From a checkpoint of a small image denoising model: arch unet.
Rows from block 14 of a small image denoising model, named by matrix and row number. Rows with one number belong to one channel. Each number is 500 + 50 x the weight over its row's rms, rounded and kept within 0 to 999. All counts start at 0. Numbers have three digits each.
After each channel's rows are labels from the 100 images, of 14848, where the channel reaches its highest value: "top examples" is what is common among them. Only what is clearly more common there than usual is listed. The data: stained colorectal tissue patches (NCT-CRC-HE-100K). In brackets: how many of the 100.
# convs0: first 3x3 conv (model.decb.1.0.convs.0.weight, 128x256x3x3, each kernel summed), inputs 0-127
# convs1: second 3x3 conv (model.decb.1.0.convs.1.weight, 128x128x3x3, transposed, each kernel summed), outputs 0-127

convs0.103:484506463464465500506486514531472488496469482530470472477475459475538477449501504476469483479501467497477500508526480431489487497508459468494485463481501507498494456510512501508511495523478479488488475481528475495569542505513472499462492526476513434472470504498508486563497515480470497508462490494485502482533505489504494493491458513457486482479595467524471493488475463513511499457475
convs1.103:375544531526519460499549559505526538470534359552498533465557497466507525468475529550555468399611480528536491521602428455547467470476427518514513472453466430560501566467542503450533489476503447524418452454518443395516437567459515479597390483513407450522509503600459499516601538557477511438444475426465478540493526520581495582559539499422514446479488442422464493468592552532481498497480
top examples: tissue: tumour epithelium (34)

convs0.85:485493461481482495485440475511463464434538467525488510461492449486458457535447552453491459491438475463519530462504498469504485471461472456470477516497506485519472485523479473479539481484516498466490518475443481526456486510482433484484458457488519512491511510452498475362510499485482399567482490489467447447450491477471523490503467518447453459570356456400460541451487501483451459445445
convs1.85:441486453481532439381546542476494529485511381517471455441439491467549515475584460599549528424594490552527460447660481454490456550499496518412388471373502524553545466436539497475517435456498472526493555471485533398585538523479457480540511489516427443454488512574513506486521486535477516402476485417493501516456522467548493590494524492511478562478574487360458474490508530560424532495495
top examples: tissue: lymphocytes (47)

convs0.123:477514468484487503497492499491499503507527496499498459502468478502503463535523505475501490505499442524459503490508489510498495467496470490534505501458504495497495471504505481439495476493497513488506451477474522555490434452526490443525514502469488486472469478488493488547528521531480490477518482488484483510476497504482480491475473461517468497508494496560493466488516474506470478495486
convs1.123:406514555502530494523513507461658500459508417407467524462507530451479468543519455597522472482529472515551425432538431483566495521514502479516458523453499629592509532494508524563527442419431491526498553384475517445532472514384575506533512398465422544462465460553478457498546546573468502412458528478544461497463473517509519592537515523424478517493394515403464512405495521546500454515592
top examples: tissue: adipose tissue (46); tissue: smooth muscle (31)

convs0.122:476582509500554516479496515475488525514533530554504510430433479522477474525515512520517459495478532489488527503491524515521490501482466448489510516523521477499511488486488455524566505528509472476487471488505467527536528478479505466507517517516488484451490490500492471491506475503525453562513486521511505476505521532464494500497504523548522533563469478463472515498510493513532510497482
convs1.122:405509496539534467464595568528517532467530513498514522468503436531472401571562494510430468412481438474508455462529465458518535484486546464493505467500527614580446539430503424524531595481546349490549525410511479500533482491459508520646517446479549524401531519517484483501521493489383490502562568521586495532504466525488411554594636499459458460468520601508504485527523515487430428515537
top examples: tissue: adipose tissue (42)

convs0.35:442467473425472510511517524467512490501520488514487489442507508475516493455496442506485479423489460521502468485512454475525477480503476488548488493436481483505486512448508503468532480520446502460505457502580460505549525524521452485501483497492512483482461513495487492467469479523524526509477493521479485496517511486483485483483495472505510495462582524556505489459490527517526495474508
convs1.35:475462505501485417510530546577511525517608413509530514408498534506505498490631518533509479438526482525536480460657427475493430491515474581480482531467566489571501523494505594513508475403486451513460530451518537432499479493502521494647400461531403529485544496596429580576563497582439530476453516427526500487419582568532524579516539455469493427524485498445472533512517586525543533453520
top examples: tissue: adipose tissue (41)

convs0.22:545515509554524511503507510497527524457501478485503539531501531540521516499522506488516507528495499522517538498566474531536503509512548523485499517572517507517543513528429507500441509484517497536534493558526510478398535521497505523479482461464481509516498516499534535454509522484513513528504533506543509465502503485529536500478558529544538521561430536500504471510532502461418516474562
convs1.22:505567587430396448588455586501552564517563441534528529469488478428488621570509565560532492439511518534511508494568430561528486513583474453426466610438508512513504433535492422497508509436506477536462559452517518502532484436481586500566459498540369500420488474591482527528591514544425525484401544403517519521453560501456595495564550487509407515487421533540510521492528478495502469475536
top examples: tissue: adipose tissue (47); tissue: mucus (25)

convs0.62:503495525571516501471495463491502534458460501449484482518494491487539478473483499446522502487496454514519480529532472551509497533544496495491537495496490502531487481500501554471476493477481476548547478529510503484533477485482503505479537497540516487513540507524551488527508531529553539399518531477482488494481527534497485557483488520479486485384541492538501467485496510487509502507519
convs1.62:472551535511462499525544514528537561538583372536435511456487488457466503513570543552497469458638487576478485501627443455557471501482469511510511495482521547564465463405522545481496469348492436574479478457504504431557500522483468393598483492509362480476543474555506574524493492515469564469378491402511514489449534536540501588536517506465534451509509456379490496511554574563490504479532
top examples: tissue: lymphocytes (28)

convs0.41:476501507520506483484449494474481479472480427494520502453494446478515524488468550436468484498494523470513537501500532529542523511509465509586470460520499507514493487526477475458450514477530461462521565504531502514418525482487488479475497507528485486453476441496535511562483515472519571449465498476507487485582481502502489535454451469531496551430504491611531519480498508453453492499558
convs1.41:406503475486463452525558541512516503498584352462537472432456496494508452484528532560521522410604515492515481474551463401544481540535472496499552528418525527535486509436544536498457426396423430558455524487513483409565476492477488478604495432454352509444504504515452473561538417503476562433429497491571509498424530498540521578532557563447470436543529467396506493534438554510535479408536
top examples: tissue: lymphocytes (80)

convs0.88:560499489471489494506539443549510509529539466548497506541501537502442515476474523493509512535494528497518529506580511465556503541504489485529506490465493531506478495512497467501529512487497484476483447508530517469489512479409511489498521442466520519506529512456520495404531473508522426576540496496488490471463468584535499514543459472485528521574480492414512553459545523477474463508474
convs1.88:581493506509522478439518517437499569592564380501518530462444500437518481554536493507559500457542530517564519480585429465544529573510576481549394491437514506638583459431509514516552445406539533597491588429515614460571502504525492436592468487533467504446561496592463476549505489578559537465432495404501574523510540535493504591495492513459479553459469511475419500497542583525482549506495
top examples: tissue: lymphocytes (34)

convs0.69:488524491501498480471480500502497494486411487481524494469470506493501518526505494517475504522487484509490535479516518457500516481515464502528494505508505493500523523507517494511471492607509497493501469543488493512592469483516502499472539536542502481473474509499488486529471513486500501417480476499491514485481503475480503486493492484506480483303535512526519498495503496499554527480510
convs1.69:476514509507592548525457560538604531492485484495485599425460456372563533559507547557527435503521493486505495463480427445501554499446523602515482443444488503516436581495577516416537409480498507529393550419412522413437453467404512455556397476458412454393512575469486442431480525487524468549469480481501504461466385466476467501529518528489496478553521534513405500490540473508551477551579
top examples: tissue: lymphocytes (60); tissue: mucus (29)