A small image denoising model, trained from scratch: arch unet, 34.0 epochs.
Rows from block 4 of a small image denoising model, named by matrix and row number. Rows with one number belong to one channel. Each number is 128 + 32 x the weight over its row's rms, rounded and kept within 0 to 255. All counts start at 0. Numbers have three digits each.
After each channel's rows are labels from the 100 images, of 14848, where the channel reaches its highest value: "responds to" is what is common among them. Only what is clearly more common there than usual is listed. The data: stained colorectal tissue patches (NCT-CRC-HE-100K). In brackets: how many of the 100.
# convs0: first 3x3 conv (model.enc.1.1.convs.0.weight, 128x128x3x3, each kernel summed), inputs 0-127
# convs1: second 3x3 conv (model.enc.1.1.convs.1.weight, 128x128x3x3, transposed, each kernel summed), outputs 0-127

convs0.101:029119119121117118105119170169181090174094110115118131122099182098141131070140117098102101130160088172088131095152038114112080035088172153131110136092114098111131134145086094122185120113142125159139113098096148176117118127126127119105146156188100172180139141115173102134139141133142133161132176079122094096139081157090103123036135102098130127156145118101159096122136071121160150183109
convs1.101:106165126150111138085156134142145128185098169111127157104114124146142162113106118154144221076146144105171054152131015133125136067098142119143137147146137189086114139142071218157127082134081157131087132141130111155142122086091097175153108078135186135061116083127134141098119111103146091103109124123116173130133065112127157163117157146136114088128116099134047123113121105083132121163141
responds to: tissue: mucus (36); tissue: adipose tissue (31)

convs0.47:091156123169213127129165172145147178096149174131113131151155116129106087117145078054111128113116107125092099117123187158123143132124111147119103145144110066133148104141097125134041154089200105099103086230179129114148144074105151092118075146067149152169147124161124144116125158139081091160111171149112092113170159175156148170136148180095137083140081086112159133126125099123133103156147
convs1.47:159081168146165115124135142106134113159070154103113126102093155240167131079059103141092142113126118128136184120111172097139131108103141184178170142148125096113134115160095123148110125086089171115167107114132122144208113171163176130156147057185176108101112166143098111166115136135158098145175130110164152207171123095153104148160165071165088142138129142144112138107118115176155144134173
responds to: tissue: adipose tissue (35)

convs0.48:127117171107078153143148141134094113148122126165160113138148097093099117129110110161158144136118139138174160147117103114081115140115126107137111196204132138118159114119127114162162168097110077184125146107119099103103114150056087120120133000172164140134135124168109157149142079135139197155141127142149159164098089023144132135076143165183159126129096090125126124120125126104141103167114
convs1.48:143155126102147132187137070120108120118124145119144118098158054135109093158168082124104108096098125148125146102117147135106131098148160124126146162132146208043150051010123135171168134107156148205095134121095106110110104205137094122135131145113117119146082132126112140154105124142100174115051053120131141140120192150127109127124151141144171084135141138139066097153138126175130120168167
responds to: tissue: mucus (26)

convs0.99:093110123101100162129146153117158107092138138129127136123088166081146111164156137165116127124179134124032157136134073078105133119115118176123093158167108095160175125034053127122081152122129109116121098147095221108130171147107148143127119127181124123106112067123143118126143113133119147227139131105134116134141056103143167062029168150137115104154121102151117125118161109091166131144137
convs1.99:120158154166132131139123084167160091154124164166139123077128102158140169126099069159105115100079171173204148087116125142081112115182173108123100136149144140128131080109131149174115147108148193062131169138106190143129134119113112142139140084095162117136110127114141132073120134080165107151106112171111111122130074079131121210125133104121205111151163145106133129144164130161089117255133
responds to: tissue: adipose tissue (44)

convs0.109:161102132097178104126182156082166149058116123104057127156091157081112112125151129119141097128139138108084117124148079123148129136080054145159103167103137029113188179112039106145066156107132097076129101135152037102129122131137112104134157167151126151176125082136166135155136135202106154180153109099111141145167146151171134146191134137128128125126112148158131094110119092114115153140118
convs1.109:129140143136137160171113094204133178148114162184131120060142116104163118197095140158122163167108111161184161122078152115087107130150183107119131130109159140067156062098162142125142129105178133154175138147150187193138137130147152118139096046104164080162100148098100104088142130125168126133147086138189119101094196130138089155111153145143149160162158145092043160143145157119106107150127
responds to: tissue: adipose tissue (31)

convs0.126:101113126129152150124129131124159149116151103099108133157057187088133130173150098104150118133137115097111130140112163154140118105079105146150140028116134084139064103207051111096125077124128136139141130090142168221144138120142135177126145219158118107142143125177118137144112146135133111106070158112105125129094090148127086056129136123111107049141132147115114134132138049153124160046150
convs1.126:159169094098121111117129119131107069140133167110144153164113181042161085103147113134157140153104161081157123162122084138178149147144115152190103120164101148135162191143151138195133152148128090101107160107125060073126134095121105134134114164129134153104063040055141134109053152074139170150148133085069121100107101194135151073123106120148148125168108106138149102148138132099105105087149
responds to: tissue: cancer-associated stroma (39)

convs0.105:087110116118116147114129143107193156126109118092089131138116176112128133099147101059095119109166139104030115137124151153099141100106146145166169141126132086109155104147085181088079131154106114080150136159140255191138148094183112155116159249153149153147119097117123124087112121165119116143101124065117125119092114191115113085088135120151109122117130144114167121144112118145131167078146
convs1.105:152133084103114158165124149155076061133148138129132146102146105100122111100101146177142160128089129166167140136096117115141123134169200111134097157140138192138127089062130122104126131098134141175137135140174132169159099120123109111119078113116180180146096103150177194127108118161207135079140087201115114105121127106131091214147168192140159106130202190102097155149142127105121128206117
responds to: tissue: lymphocytes (37)

convs0.33:110161125129155152129125168149119173072199160141148106127056135144139125050098156118120096143139077136078096133095071141100135103142121157118113093078141150095153109105118121097104159155152132083177203157162138101116127073170124162133106193093134118155159147101103163141135157141137132025100075060149090137080176168087111082123102129094144156182151138135129114121146173135130185144127
convs1.33:117105107145059158083123109084164102114100183131151171172123098031106155135121118158120139094112212149136126185176079088112139121136144154213138106065126120166078118108072077093131098099128123114120105115111068135181113135121102146152148094160089088116102126118153120111095128137121098102190169118126145178182118127145167104159114109117057122087125141175130108132124137156071154122172
responds to: tissue: cancer-associated stroma (34); tissue: adipose tissue (26)

convs0.24:140114119144174143162088136072157135114154142095174089145000184139110152170146141134166154181115088124116117127114186130130143132068116142082119131142156088156084147131124100147127081102156164160136132088113128127128126038129143123122139157106108122112129167126114124097157183154150140074142136139168137144131169140072045137079158129095122171101124129112146160143107110134136201133095
convs1.24:063140107070137148107113203132165169108149142109088146138085189090099106041142117103093135110125203130126095158153156120043104127158090140120170094111156127183147164095111122119143114159112096143151157084174090120142121067138149105164141162097137138159117126046166097164126094160125156144130188102179101183113151138150147119092135138106122100184125121160145108140098138099121157057113
responds to: tissue: cancer-associated stroma (39)

convs0.76:139090109026161129116133021118108112119145106120112136130101123121134118122105133108137133099110106098080108123045120173133194131161118078122122062102150110167125094081212109107118108128122160141136145177129215172160130097143159142125162204115121101143129086118098127145115165062098043149130145121133159158085161151135130127132098138137136118118124123160136164168140161147107167077161
convs1.76:111082117095119079068115134077069110098147139133109192144166221056182149131168127129166140117143188192105162132100184107123151074168136122075126122098147139113112138078119077105144140086161110176125162076162088117123145108226103168134149135117097182162146157134158185105129141127166136101115118094142084132119170126088092109118117135141089117125128126132104059138134138115097143121133
responds to: tissue: lymphocytes (45)

convs0.116:166130123084169121172182117099098112106163090135134135144124110088182091203159084161132149111156121089138121111114138096131162122088146138125091113127150091124080067176115084170116099234133144172101132048122055124110110136120163087116108141117135140130145169188179169134079131126120154161107120135126139160152092125129093100027135137126139111120117151209112157151101164114127099133167
convs1.116:150132114118137126131092089151131146171122163192180068071151138127102159137129086151099096112107133174123156121116142139132142102115155131108101131187160135119157158120213196158172196131098135188124131174077142101131128150080095167057131118154107105126132095093086096113139100140106167182141153116122170101135113102138123114101106135133177191143101130149188137068107106199225142120136
responds to: tissue: cancer-associated stroma (34)

convs0.14:166122121130000136151086122132138089126132130133112137153082087079163123132125189125134125124122134145127135137117164123107156147108139119131105184133173159137116104070152128153164129123105153148094122105108091113106134116094122112109066000126139130117148151135160141141131168133131132131129126169125128151109007022130141154134112132147135113125137181141134130132138172155150126125135
convs1.14:085119121105087140097163101156153101166152072098124117110162150126139158099141136119142119200110142089137091158086092135111143127084101091061147149102155094122158179157135071130155146124098124090164149119097149158150146186103165153133167032123081171121102059135169140165119140172142107167156091145110113144149067019136123117121105152101154137103160105079122162113087123103060141127160
responds to: tissue: adipose tissue (50)

convs0.30:134173107078115174109155118161107195131143142107122116125055094076137121050140040127109119096135127105103137121151228133117117114134129133155161133116121079124138100152111117137087132167085053075129121185196182080096169158182142147182128155163129135124116078086146125087143100115130127077090123132131140118149198162148146130134125148113169117106108117143102068116160119073154097108130
convs1.30:192201174162136168154163089104128153136152117141111101108076094190134155077160100140137104131120099138039157154118103134123118136131149159124133094134122072143066164066162138115092110121132118193171122149142095167116135101145130143166141160153127142158122096114104171112144168173167127102115155134086174187137238120091105078102145132100181116124147107097143180119138123150159131060102
responds to: tissue: cancer-associated stroma (34)

convs0.11:148126110108121101106086100161124133200111165071118098168124122121150128136217175133130129152107153137131088134135113130103127074092098139084113163104123106164087132132093163143114154047122155143137105115114107174110007152104134127102137145143134130150109163119159086156113094176125124168164151218133075100141193137092126122081136138092102067115090082095126153081107062127144116153141
convs1.11:139122180151142168150163146151133164183087000065113146132139149173141130125089108083112165128122076124124081150157074185140129122136113129094132139130152114119133142136101166151142095142156141085147000172149146162134109137082113123186146133124181154086120087117070163131165160141100111155118125140118120136171158150088096079085136096130139154108119111108108154127128100122147115159121
responds to: tissue: adipose tissue (37)

convs0.108:167070109142193141143140117119107137109057119124158132074142131140111098183163171083162138139045114117134136123113134072109116180112098128090093109102125116122092101096087118059163091153132077158091107114053124160125102134089145090124069111134032094082147138130125095139118111146114077122117047121118124111113168131133119225130098140094131162168140093092123132118140105107145128077137
convs1.108:102043052129131076087142125094139096115038106075095124105160102090108130113137130119131128127102112169135075126137180084012131094151121101085132113154123134120159151101114126105095128104192114123138110137142163111083093083134196143113087147101167152156171104126144186111159148131136148117136137099165120140124145144116082159174090068103135160112141149131105096179148107153114204090128
responds to: tissue: lymphocytes (99)

convs0.102:186132111136196160119183108085118183000140190134105133139132140120167126118120160131098097127121132047121149102139115117101180124103135136148057137148151107094128123084056135099131119140098091140099124190130132120113125112145098145124153164110094139138132058078127159124127118155089114144071074073166147138077201158148122148104126162126157150127120097154105063114108170139144116142134
convs1.102:086140091114068187166123115113167178163131126172133097128126116098132158110103105182140123094111126142138113108097134117107123107216164067116146112165131153084139057084140165151150170103137240174146166093150168125142127130146118135119067118105155117170079084150149089019127126154135149092124178130125149116132145097124124155127057143119142190125152173155116174128131124135104115143150
responds to: tissue: lymphocytes (88)

convs0.0:075118144033212128156124070101116127121146133119147151132058122120137143179126103101139143131108115124151102105083137171152091157149139112084090059121084075110127022176162109106060142152081152154152147131170164115133184101124142120121179179103137095104137102119126146149122116120117126204113131170074141107161157183142136148086084142122144104134144137091098132146121151110180151139167
convs1.0:154168139096104132098125074130096154140141080108120106154095044161186043096121157096120130172148144167088144155129103187135118105135125110074112104152125111137100163039183132114116117136128116108168083159119130118109180082103128042154124156145150134134101122115085114148158132154122123110149163181100124132159100181131069083127099132142128107117163136061148165129148117109154045141058
responds to: tissue: smooth muscle (56); tissue: adipose tissue (30)

convs0.122:153123128155221116154149162125129104143128100144130153164241107171100164116152137087169110216182085112213131161184090136109145125110103155121095087129166118139143145168095151156148120092114142102123133077092163162129071117144106144120104091099109134160089156138162153179107159166118128117099110106120146114159096148080127070194122046112152101100135146155141112134100107103099138107146
convs1.122:122142122120160084090106072137069087095139136095185080117165073136112142153121083155154152128133085132134170133119108130119141133157178114158135131141130138108210110148155151127182132161187138180086122110100167135154135215053094147134159096108181117140186097193144117099141156082180138116113059166050141104114131152116080129139105194117114142147096116106116132129169135118087090100127
responds to: tissue: tumour epithelium (51); tissue: normal colon mucosa (28)

convs0.16:143115163124143130134124095100161119118158116142126124117205116155131146110062102091128113091135101123169139140075131167154200154119143136150095109090166087099108000171170088065081077151079169157126153115138137091093123147123126134120173188107131138129115104119150129162133168112117133178124103121149138152116102140192082104170110153132167187148133139111113091167140194112131103158140
convs1.16:081142074108115097000088095083123113099128107198099130120141090096175116154159150102144126144134101135174101141103132149135104164145103074098119105073150142131098167131195160133089153132057086140144183114123122106068136094087086136080107131143113126139147156133146100105098145170123110092157124150082108126066102169120137121125105138151166094143159114134144135095104121096097153048176
responds to: tissue: smooth muscle (60)

convs0.94:184162131069178149089133083173105118121085131129129153091124168098141119129142092159081145110076133126160139106109010147114123165110148168147128132121106138098128152110109146073137117166119129106126165169126184141100129156166139169138130139228120131108140114072130119141097119147127130161113062137133136114088149143115111201001107121101112154101120112118119180109097185124155145164114
convs1.94:116136185159162209159142124100153133113135106075140132168118113108127116086153129093133134085192148147127145207159112155113148115155109146167122134138149143177141173172146145126153128223163123107135106112072135106118116061133130152120184122061098131081130128047104090082049136117123085192116161131077116166096162140132152105089138185125097140113072102146155098108119129083117147113111
responds to: tissue: lymphocytes (39)

convs0.89:074100140113083146116130140125064153144065073127145103107076111106063113134111178163124094095101108122138128130146122112169108168150149144139186085144111118122053127121131070118128093098032062149107149126136116148117121170126096104138123148144145126134111144163091168016113128099147163208128117105140123107120026119089114170128147111080107147135160154093120107100147103143133146149104
convs1.89:136171073100075124156138142126037108124105127126139107131112095113111138219130146159143106119144138118186131137107125119153121189090166140169119102173081082129095160135117155113110121137116166062126126138085112128092117062058086109099090143158118117072140130115123106109092130063124135132137114147090206120140072090129226189155123108113148113112132096105170153109109114163120098147195
responds to: tissue: tumour epithelium (83)

convs0.85:136105144120146132156149092131113117165116113151150172142124081166174073133094117126104094158122134097137103137142000086088231097101113135132107163093140136155117142140162139141067092185119109173117099110098112144127138137103142058062132066134102105100136136125205106138140091143118106194158107089136070177106135125139133065085134143100114103105110085146146153123097181092132121142122
convs1.85:081134175130199126162153177114138159099131037130138122075151126099120156099162124051169147105147090129103138129155126146119208055088098167106114130110174088148140140159109110126083134152129104123170129044146142115073134056130186174151160132100087145139177131150095164149133145159078094140115144123120131117156148130099152056128168138156101138120174141096105085070091126139104142112121
responds to: tissue: debris (33)

convs0.7:082065175102158093085108146119098133096144134118161133096174115157052101107118050093106104123126137115172147134121158151111091104101161193188086131095097114090051125229103093118123083123136110161146176081154176154144066151111131168140186136130133161143157173122163162156120115134146154132140145044144183131088115131132120139138122079155116138138138117122170120138120094143178166134126
convs1.7:189131101181177146132128142138112109132136154131147129154179136160146067128144146133151179111105076121162099112181076126153109091183184127180118099109151131125100137076084170139128156104083134125078107120098074138120092115111075104088144146154129043111143119162123150116091204106095057080194129165097141135142123188132069100165138120136139114129178116129103131153181113110191168163122
responds to: tissue: smooth muscle (62)

convs0.41:108156105113129103116117131139146115120136135091164117128163176132149126134141130138131143153164079113143104154095125160162142065085138132097144059106166147128095053168108163108097112174130161114180109135116237213136128111157112106127110255128102120084116113123120121117112151115120119158141099107127096147028107211093114147109069102088132134175118116150128159147141151129114175111130
convs1.41:121118175127153097196183111162125079126155125142098193076147146104132132078156114076140109105106197185131152113140144148137161120135165161091126120093134127119073151145081097109146113102153129188113152149187156127145139155121153156180153106115093223148168154116162141148083098147143091147147147100096087136162085176107093097136201083132129049160102155143102075133108143096144126181129
responds to: tissue: tumour epithelium (36)

convs0.28:105131103121180166062087150091088145079160240155154090086146087182119110147107145144117110147147118060116134116128143100130077158119103106151178173114158129142154135142075175154127164150114111079137170099114098126152112151159101166139042171082108148119143112149168152118098132136132112226144149070082156101093133136152124132137127150161123108066075118110135109138133129110069140114159
convs1.28:196090118148150211136162151141152122127144114100131146101156167149174139066118071130178140148119129133088099099114135130165157172147179128111082105108086126138105118139155148124129128068094152116145024163134148147112171126087137074103127175102129153155142097044079097099141156174136135100119114172139120141204149062141125168115091100112156191167119147130099117151108123152062130089133
responds to: tissue: adipose tissue (29)

convs0.36:140083152146185166149113180121153125129133115086098078063133117146120094149091125134146122104139148103131161150128194110175151135162129149161140137164110111152092118124084107155127032100151070109139147059105137155130114150110138140140168181138164116117163096160104124104099125118133102181123154092100151125151044070090088153124172119113047119065091131162175110125110033163118106094130
convs1.36:132106159142098105112077069137111122107136044148132146149106136125140121124108062090187123165129102088147158170100134173119155127146106134153109139121110133158082148133214117137183126178117155167127119168123082040112178144116123121072122106088143110067133103177139114125145120110068155158166094117126142133114155188082145104059153164121098136137147075137158113083124168062107146072076
responds to: tissue: cancer-associated stroma (34)

convs0.124:139133081129145123114145097126179127077119124095121070093127138140150142117165156130139148171171130170110123108127205129161107124110104181074118065123102025149119093172133100135045129109122182153162143169093130094181159118126157119126131168149125167130068111130126122133121089044136146107174150100120130094142130135142099150106141158084159215169130125080169131181157083130121106155182
convs1.124:181136130118085162149128141161129093129137133152155120079127141123094108116110091166111171191113098072140096105132156125122130091110136114143126158137086111133132069115140000112148163126122160145115137083065138185082129180127092154146152121149117094152135104134179142095076132078061151082115087138138108123199071084145115070126109112135175064138187128114139097141151150162105122184132
responds to: tissue: adipose tissue (29)

convs0.53:176156085092214154119151109115074166106113135104120107132143125069149120121124163124157142144127099114129142124138126130109095170101116114143075131157135080113124148090054159142098128201137077114175145211155198101140147108198136144139093196119084152142086066081097111148100156140098106110123148096095099141106210158166149098157113129132115090104094123138082102130153072113157083098133
convs1.53:122102088108131096163115072101113181154132101101095136150139125123143109110111153134084098146122126138054111099088112141147096112202120080128130162131137137123128152132092090138118178119222127207131061094219101086131113083194155116126142153072164137137103151126147108122146126161138157100059181100116099138094171171156096075140077136075117116130095106140106150156116115084114133092075
responds to: tissue: lymphocytes (32); tissue: debris (29)

convs0.3:115099142093071145120139158044071116088182154124168101093129155114133088127146127123092128167139128116138138139097084101122132100124130139163098139145121161100136080179064101137134105144083122131111173035122095125117016154155116135127125150097128109144069097082119156134130168081155140165131087026168151131053075123145145114072139133135138153163152109124142107126160172144147158141124
convs1.3:111125122138082116075070105090108120081152155139147167142151117114200083189091154145104178043192136119107120188105129105115090122138112128104159127101171084115138151139079086120118158114094109138097165051140087085155122142110109184100154129146093069137088140151181106107150150130112098138063122128112130207160143159107143071173101112118122086111133116131110102144108176089112159103181
responds to: tissue: smooth muscle (50)

convs0.66:153102180169128132136159162140135121143096149132175160107180166160162119142158091164131155171059147127125141168149134168143144134179149126125109133152144170057119046143123136141151118115145164085102132063062196087094127129100128093122118103152074118123132094080129138116121138158106114084091071111097101130082105104098057112148043058094128129121117075128130118139109109079126140182072
convs1.66:104136106104169109088127127127058145140192115120123096173164130129157102150098094105132183119229122131166128147130122123173099139101107114196145144092133110145050126189146094057060139138088090041149172139134138090108172156073108103173148151179121127137109175131125131143161106152152108111159180140099115123102148182125167148145169184142124141183126118108144121173122123095114151111155
responds to: tissue: lymphocytes (38)

convs0.2:124137157080190187129115088101094145160148114133153128141111120102109140202107171119156160129115125101169157104100211155095178124097181153092129095138167112107079062151132134141145138127152181188124105114125170179142184103117143131098125137078154101118174162154118146068153118099136116087125100152104080150128042106121105129046134139110139126133086123114142164189142130177125134056166
convs1.2:141183095165171153151180143152137106124113070107137138144124095113126120005127089119159116119144125112122163113171092163167150138157214154135155103149122146150112178143190142162129118170070114067145128132117131119083142120048106117131142172163116180106165056146088111083093136145116105073156173131070156125156148156104153145098165153183138148125159129112111147092138086150130115175122
responds to: tissue: tumour epithelium (39)

convs0.93:142111155079105110121124069124079155135081118138132141118019078113082075115135162156129125135074152138179124155133089160055131148166184131141166113135128145055099126033166102129094109120147124131152141137075122100110105100114152109103120071216154142145150160132128142131127108147144144030133161148137124149151166140138169173115132156140138151069137133101119145144113116100138198151105
convs1.93:161131185150176167131220157115128116177114123122126162106112161098189120121122111133102121164065166148092163178116128105157146112133112166134138088082138100131069164190145080108131129114133136118160122113131144194125156185155150125180151145131121068125080131133082101039127136156094078154138146118144123147157074124155122076112154086164140109083061108119131119137146135035134092108093
responds to: tissue: normal colon mucosa (36)

convs0.73:082159117050050109152117146125110091157129113107172112121147129084134154157117127153174139135152097132150110136109115073131023147111149102117166110171064186164119135146143154143208090121046127152128103094080119147070120179112117191134152137163131118144121105161118135139125126122149165129131192115169165086137032115103126146131160119106101126141099143113154127134105116165077161174093
convs1.73:140106165150080128153089088092044108086120187108149099149128153204098118167114079142103109116077169137131107153108157113127080159112124142120101135110113150104145127120117160118190148102228160203078153108098054132168108099203118152070148121121111083128108120120201129125151124139084139177134105126103153146143125169133098120156155111115158140153141163143169193117073137147151137116113
responds to: tissue: adipose tissue (44)

convs0.18:070065147184051131120112180113160145118121106117150133113066106102144144180151140089157089119126158128095136177144146109132144096126123162141141177138113108182113091102123087164072125113093114092137135057136114058138103120068150129139087068123133093122140210199123133131149124130129111160157158134121119120169032098120151053151169143127126119164129122149111098132157139117121140208092
convs1.18:169118102153156147135128171110159124100127103098116164119084114161096171095142119106158113099131154165108148183169150119075109127083120167122145103118117083179103222137133093128093077143104141144174143127128170149095145061134179136159126141145095213148223142150142160176127105141137133129189168130122119140127054084129144134156175100134109112150065079129144109123085116040136123098123
responds to: tissue: debris (28)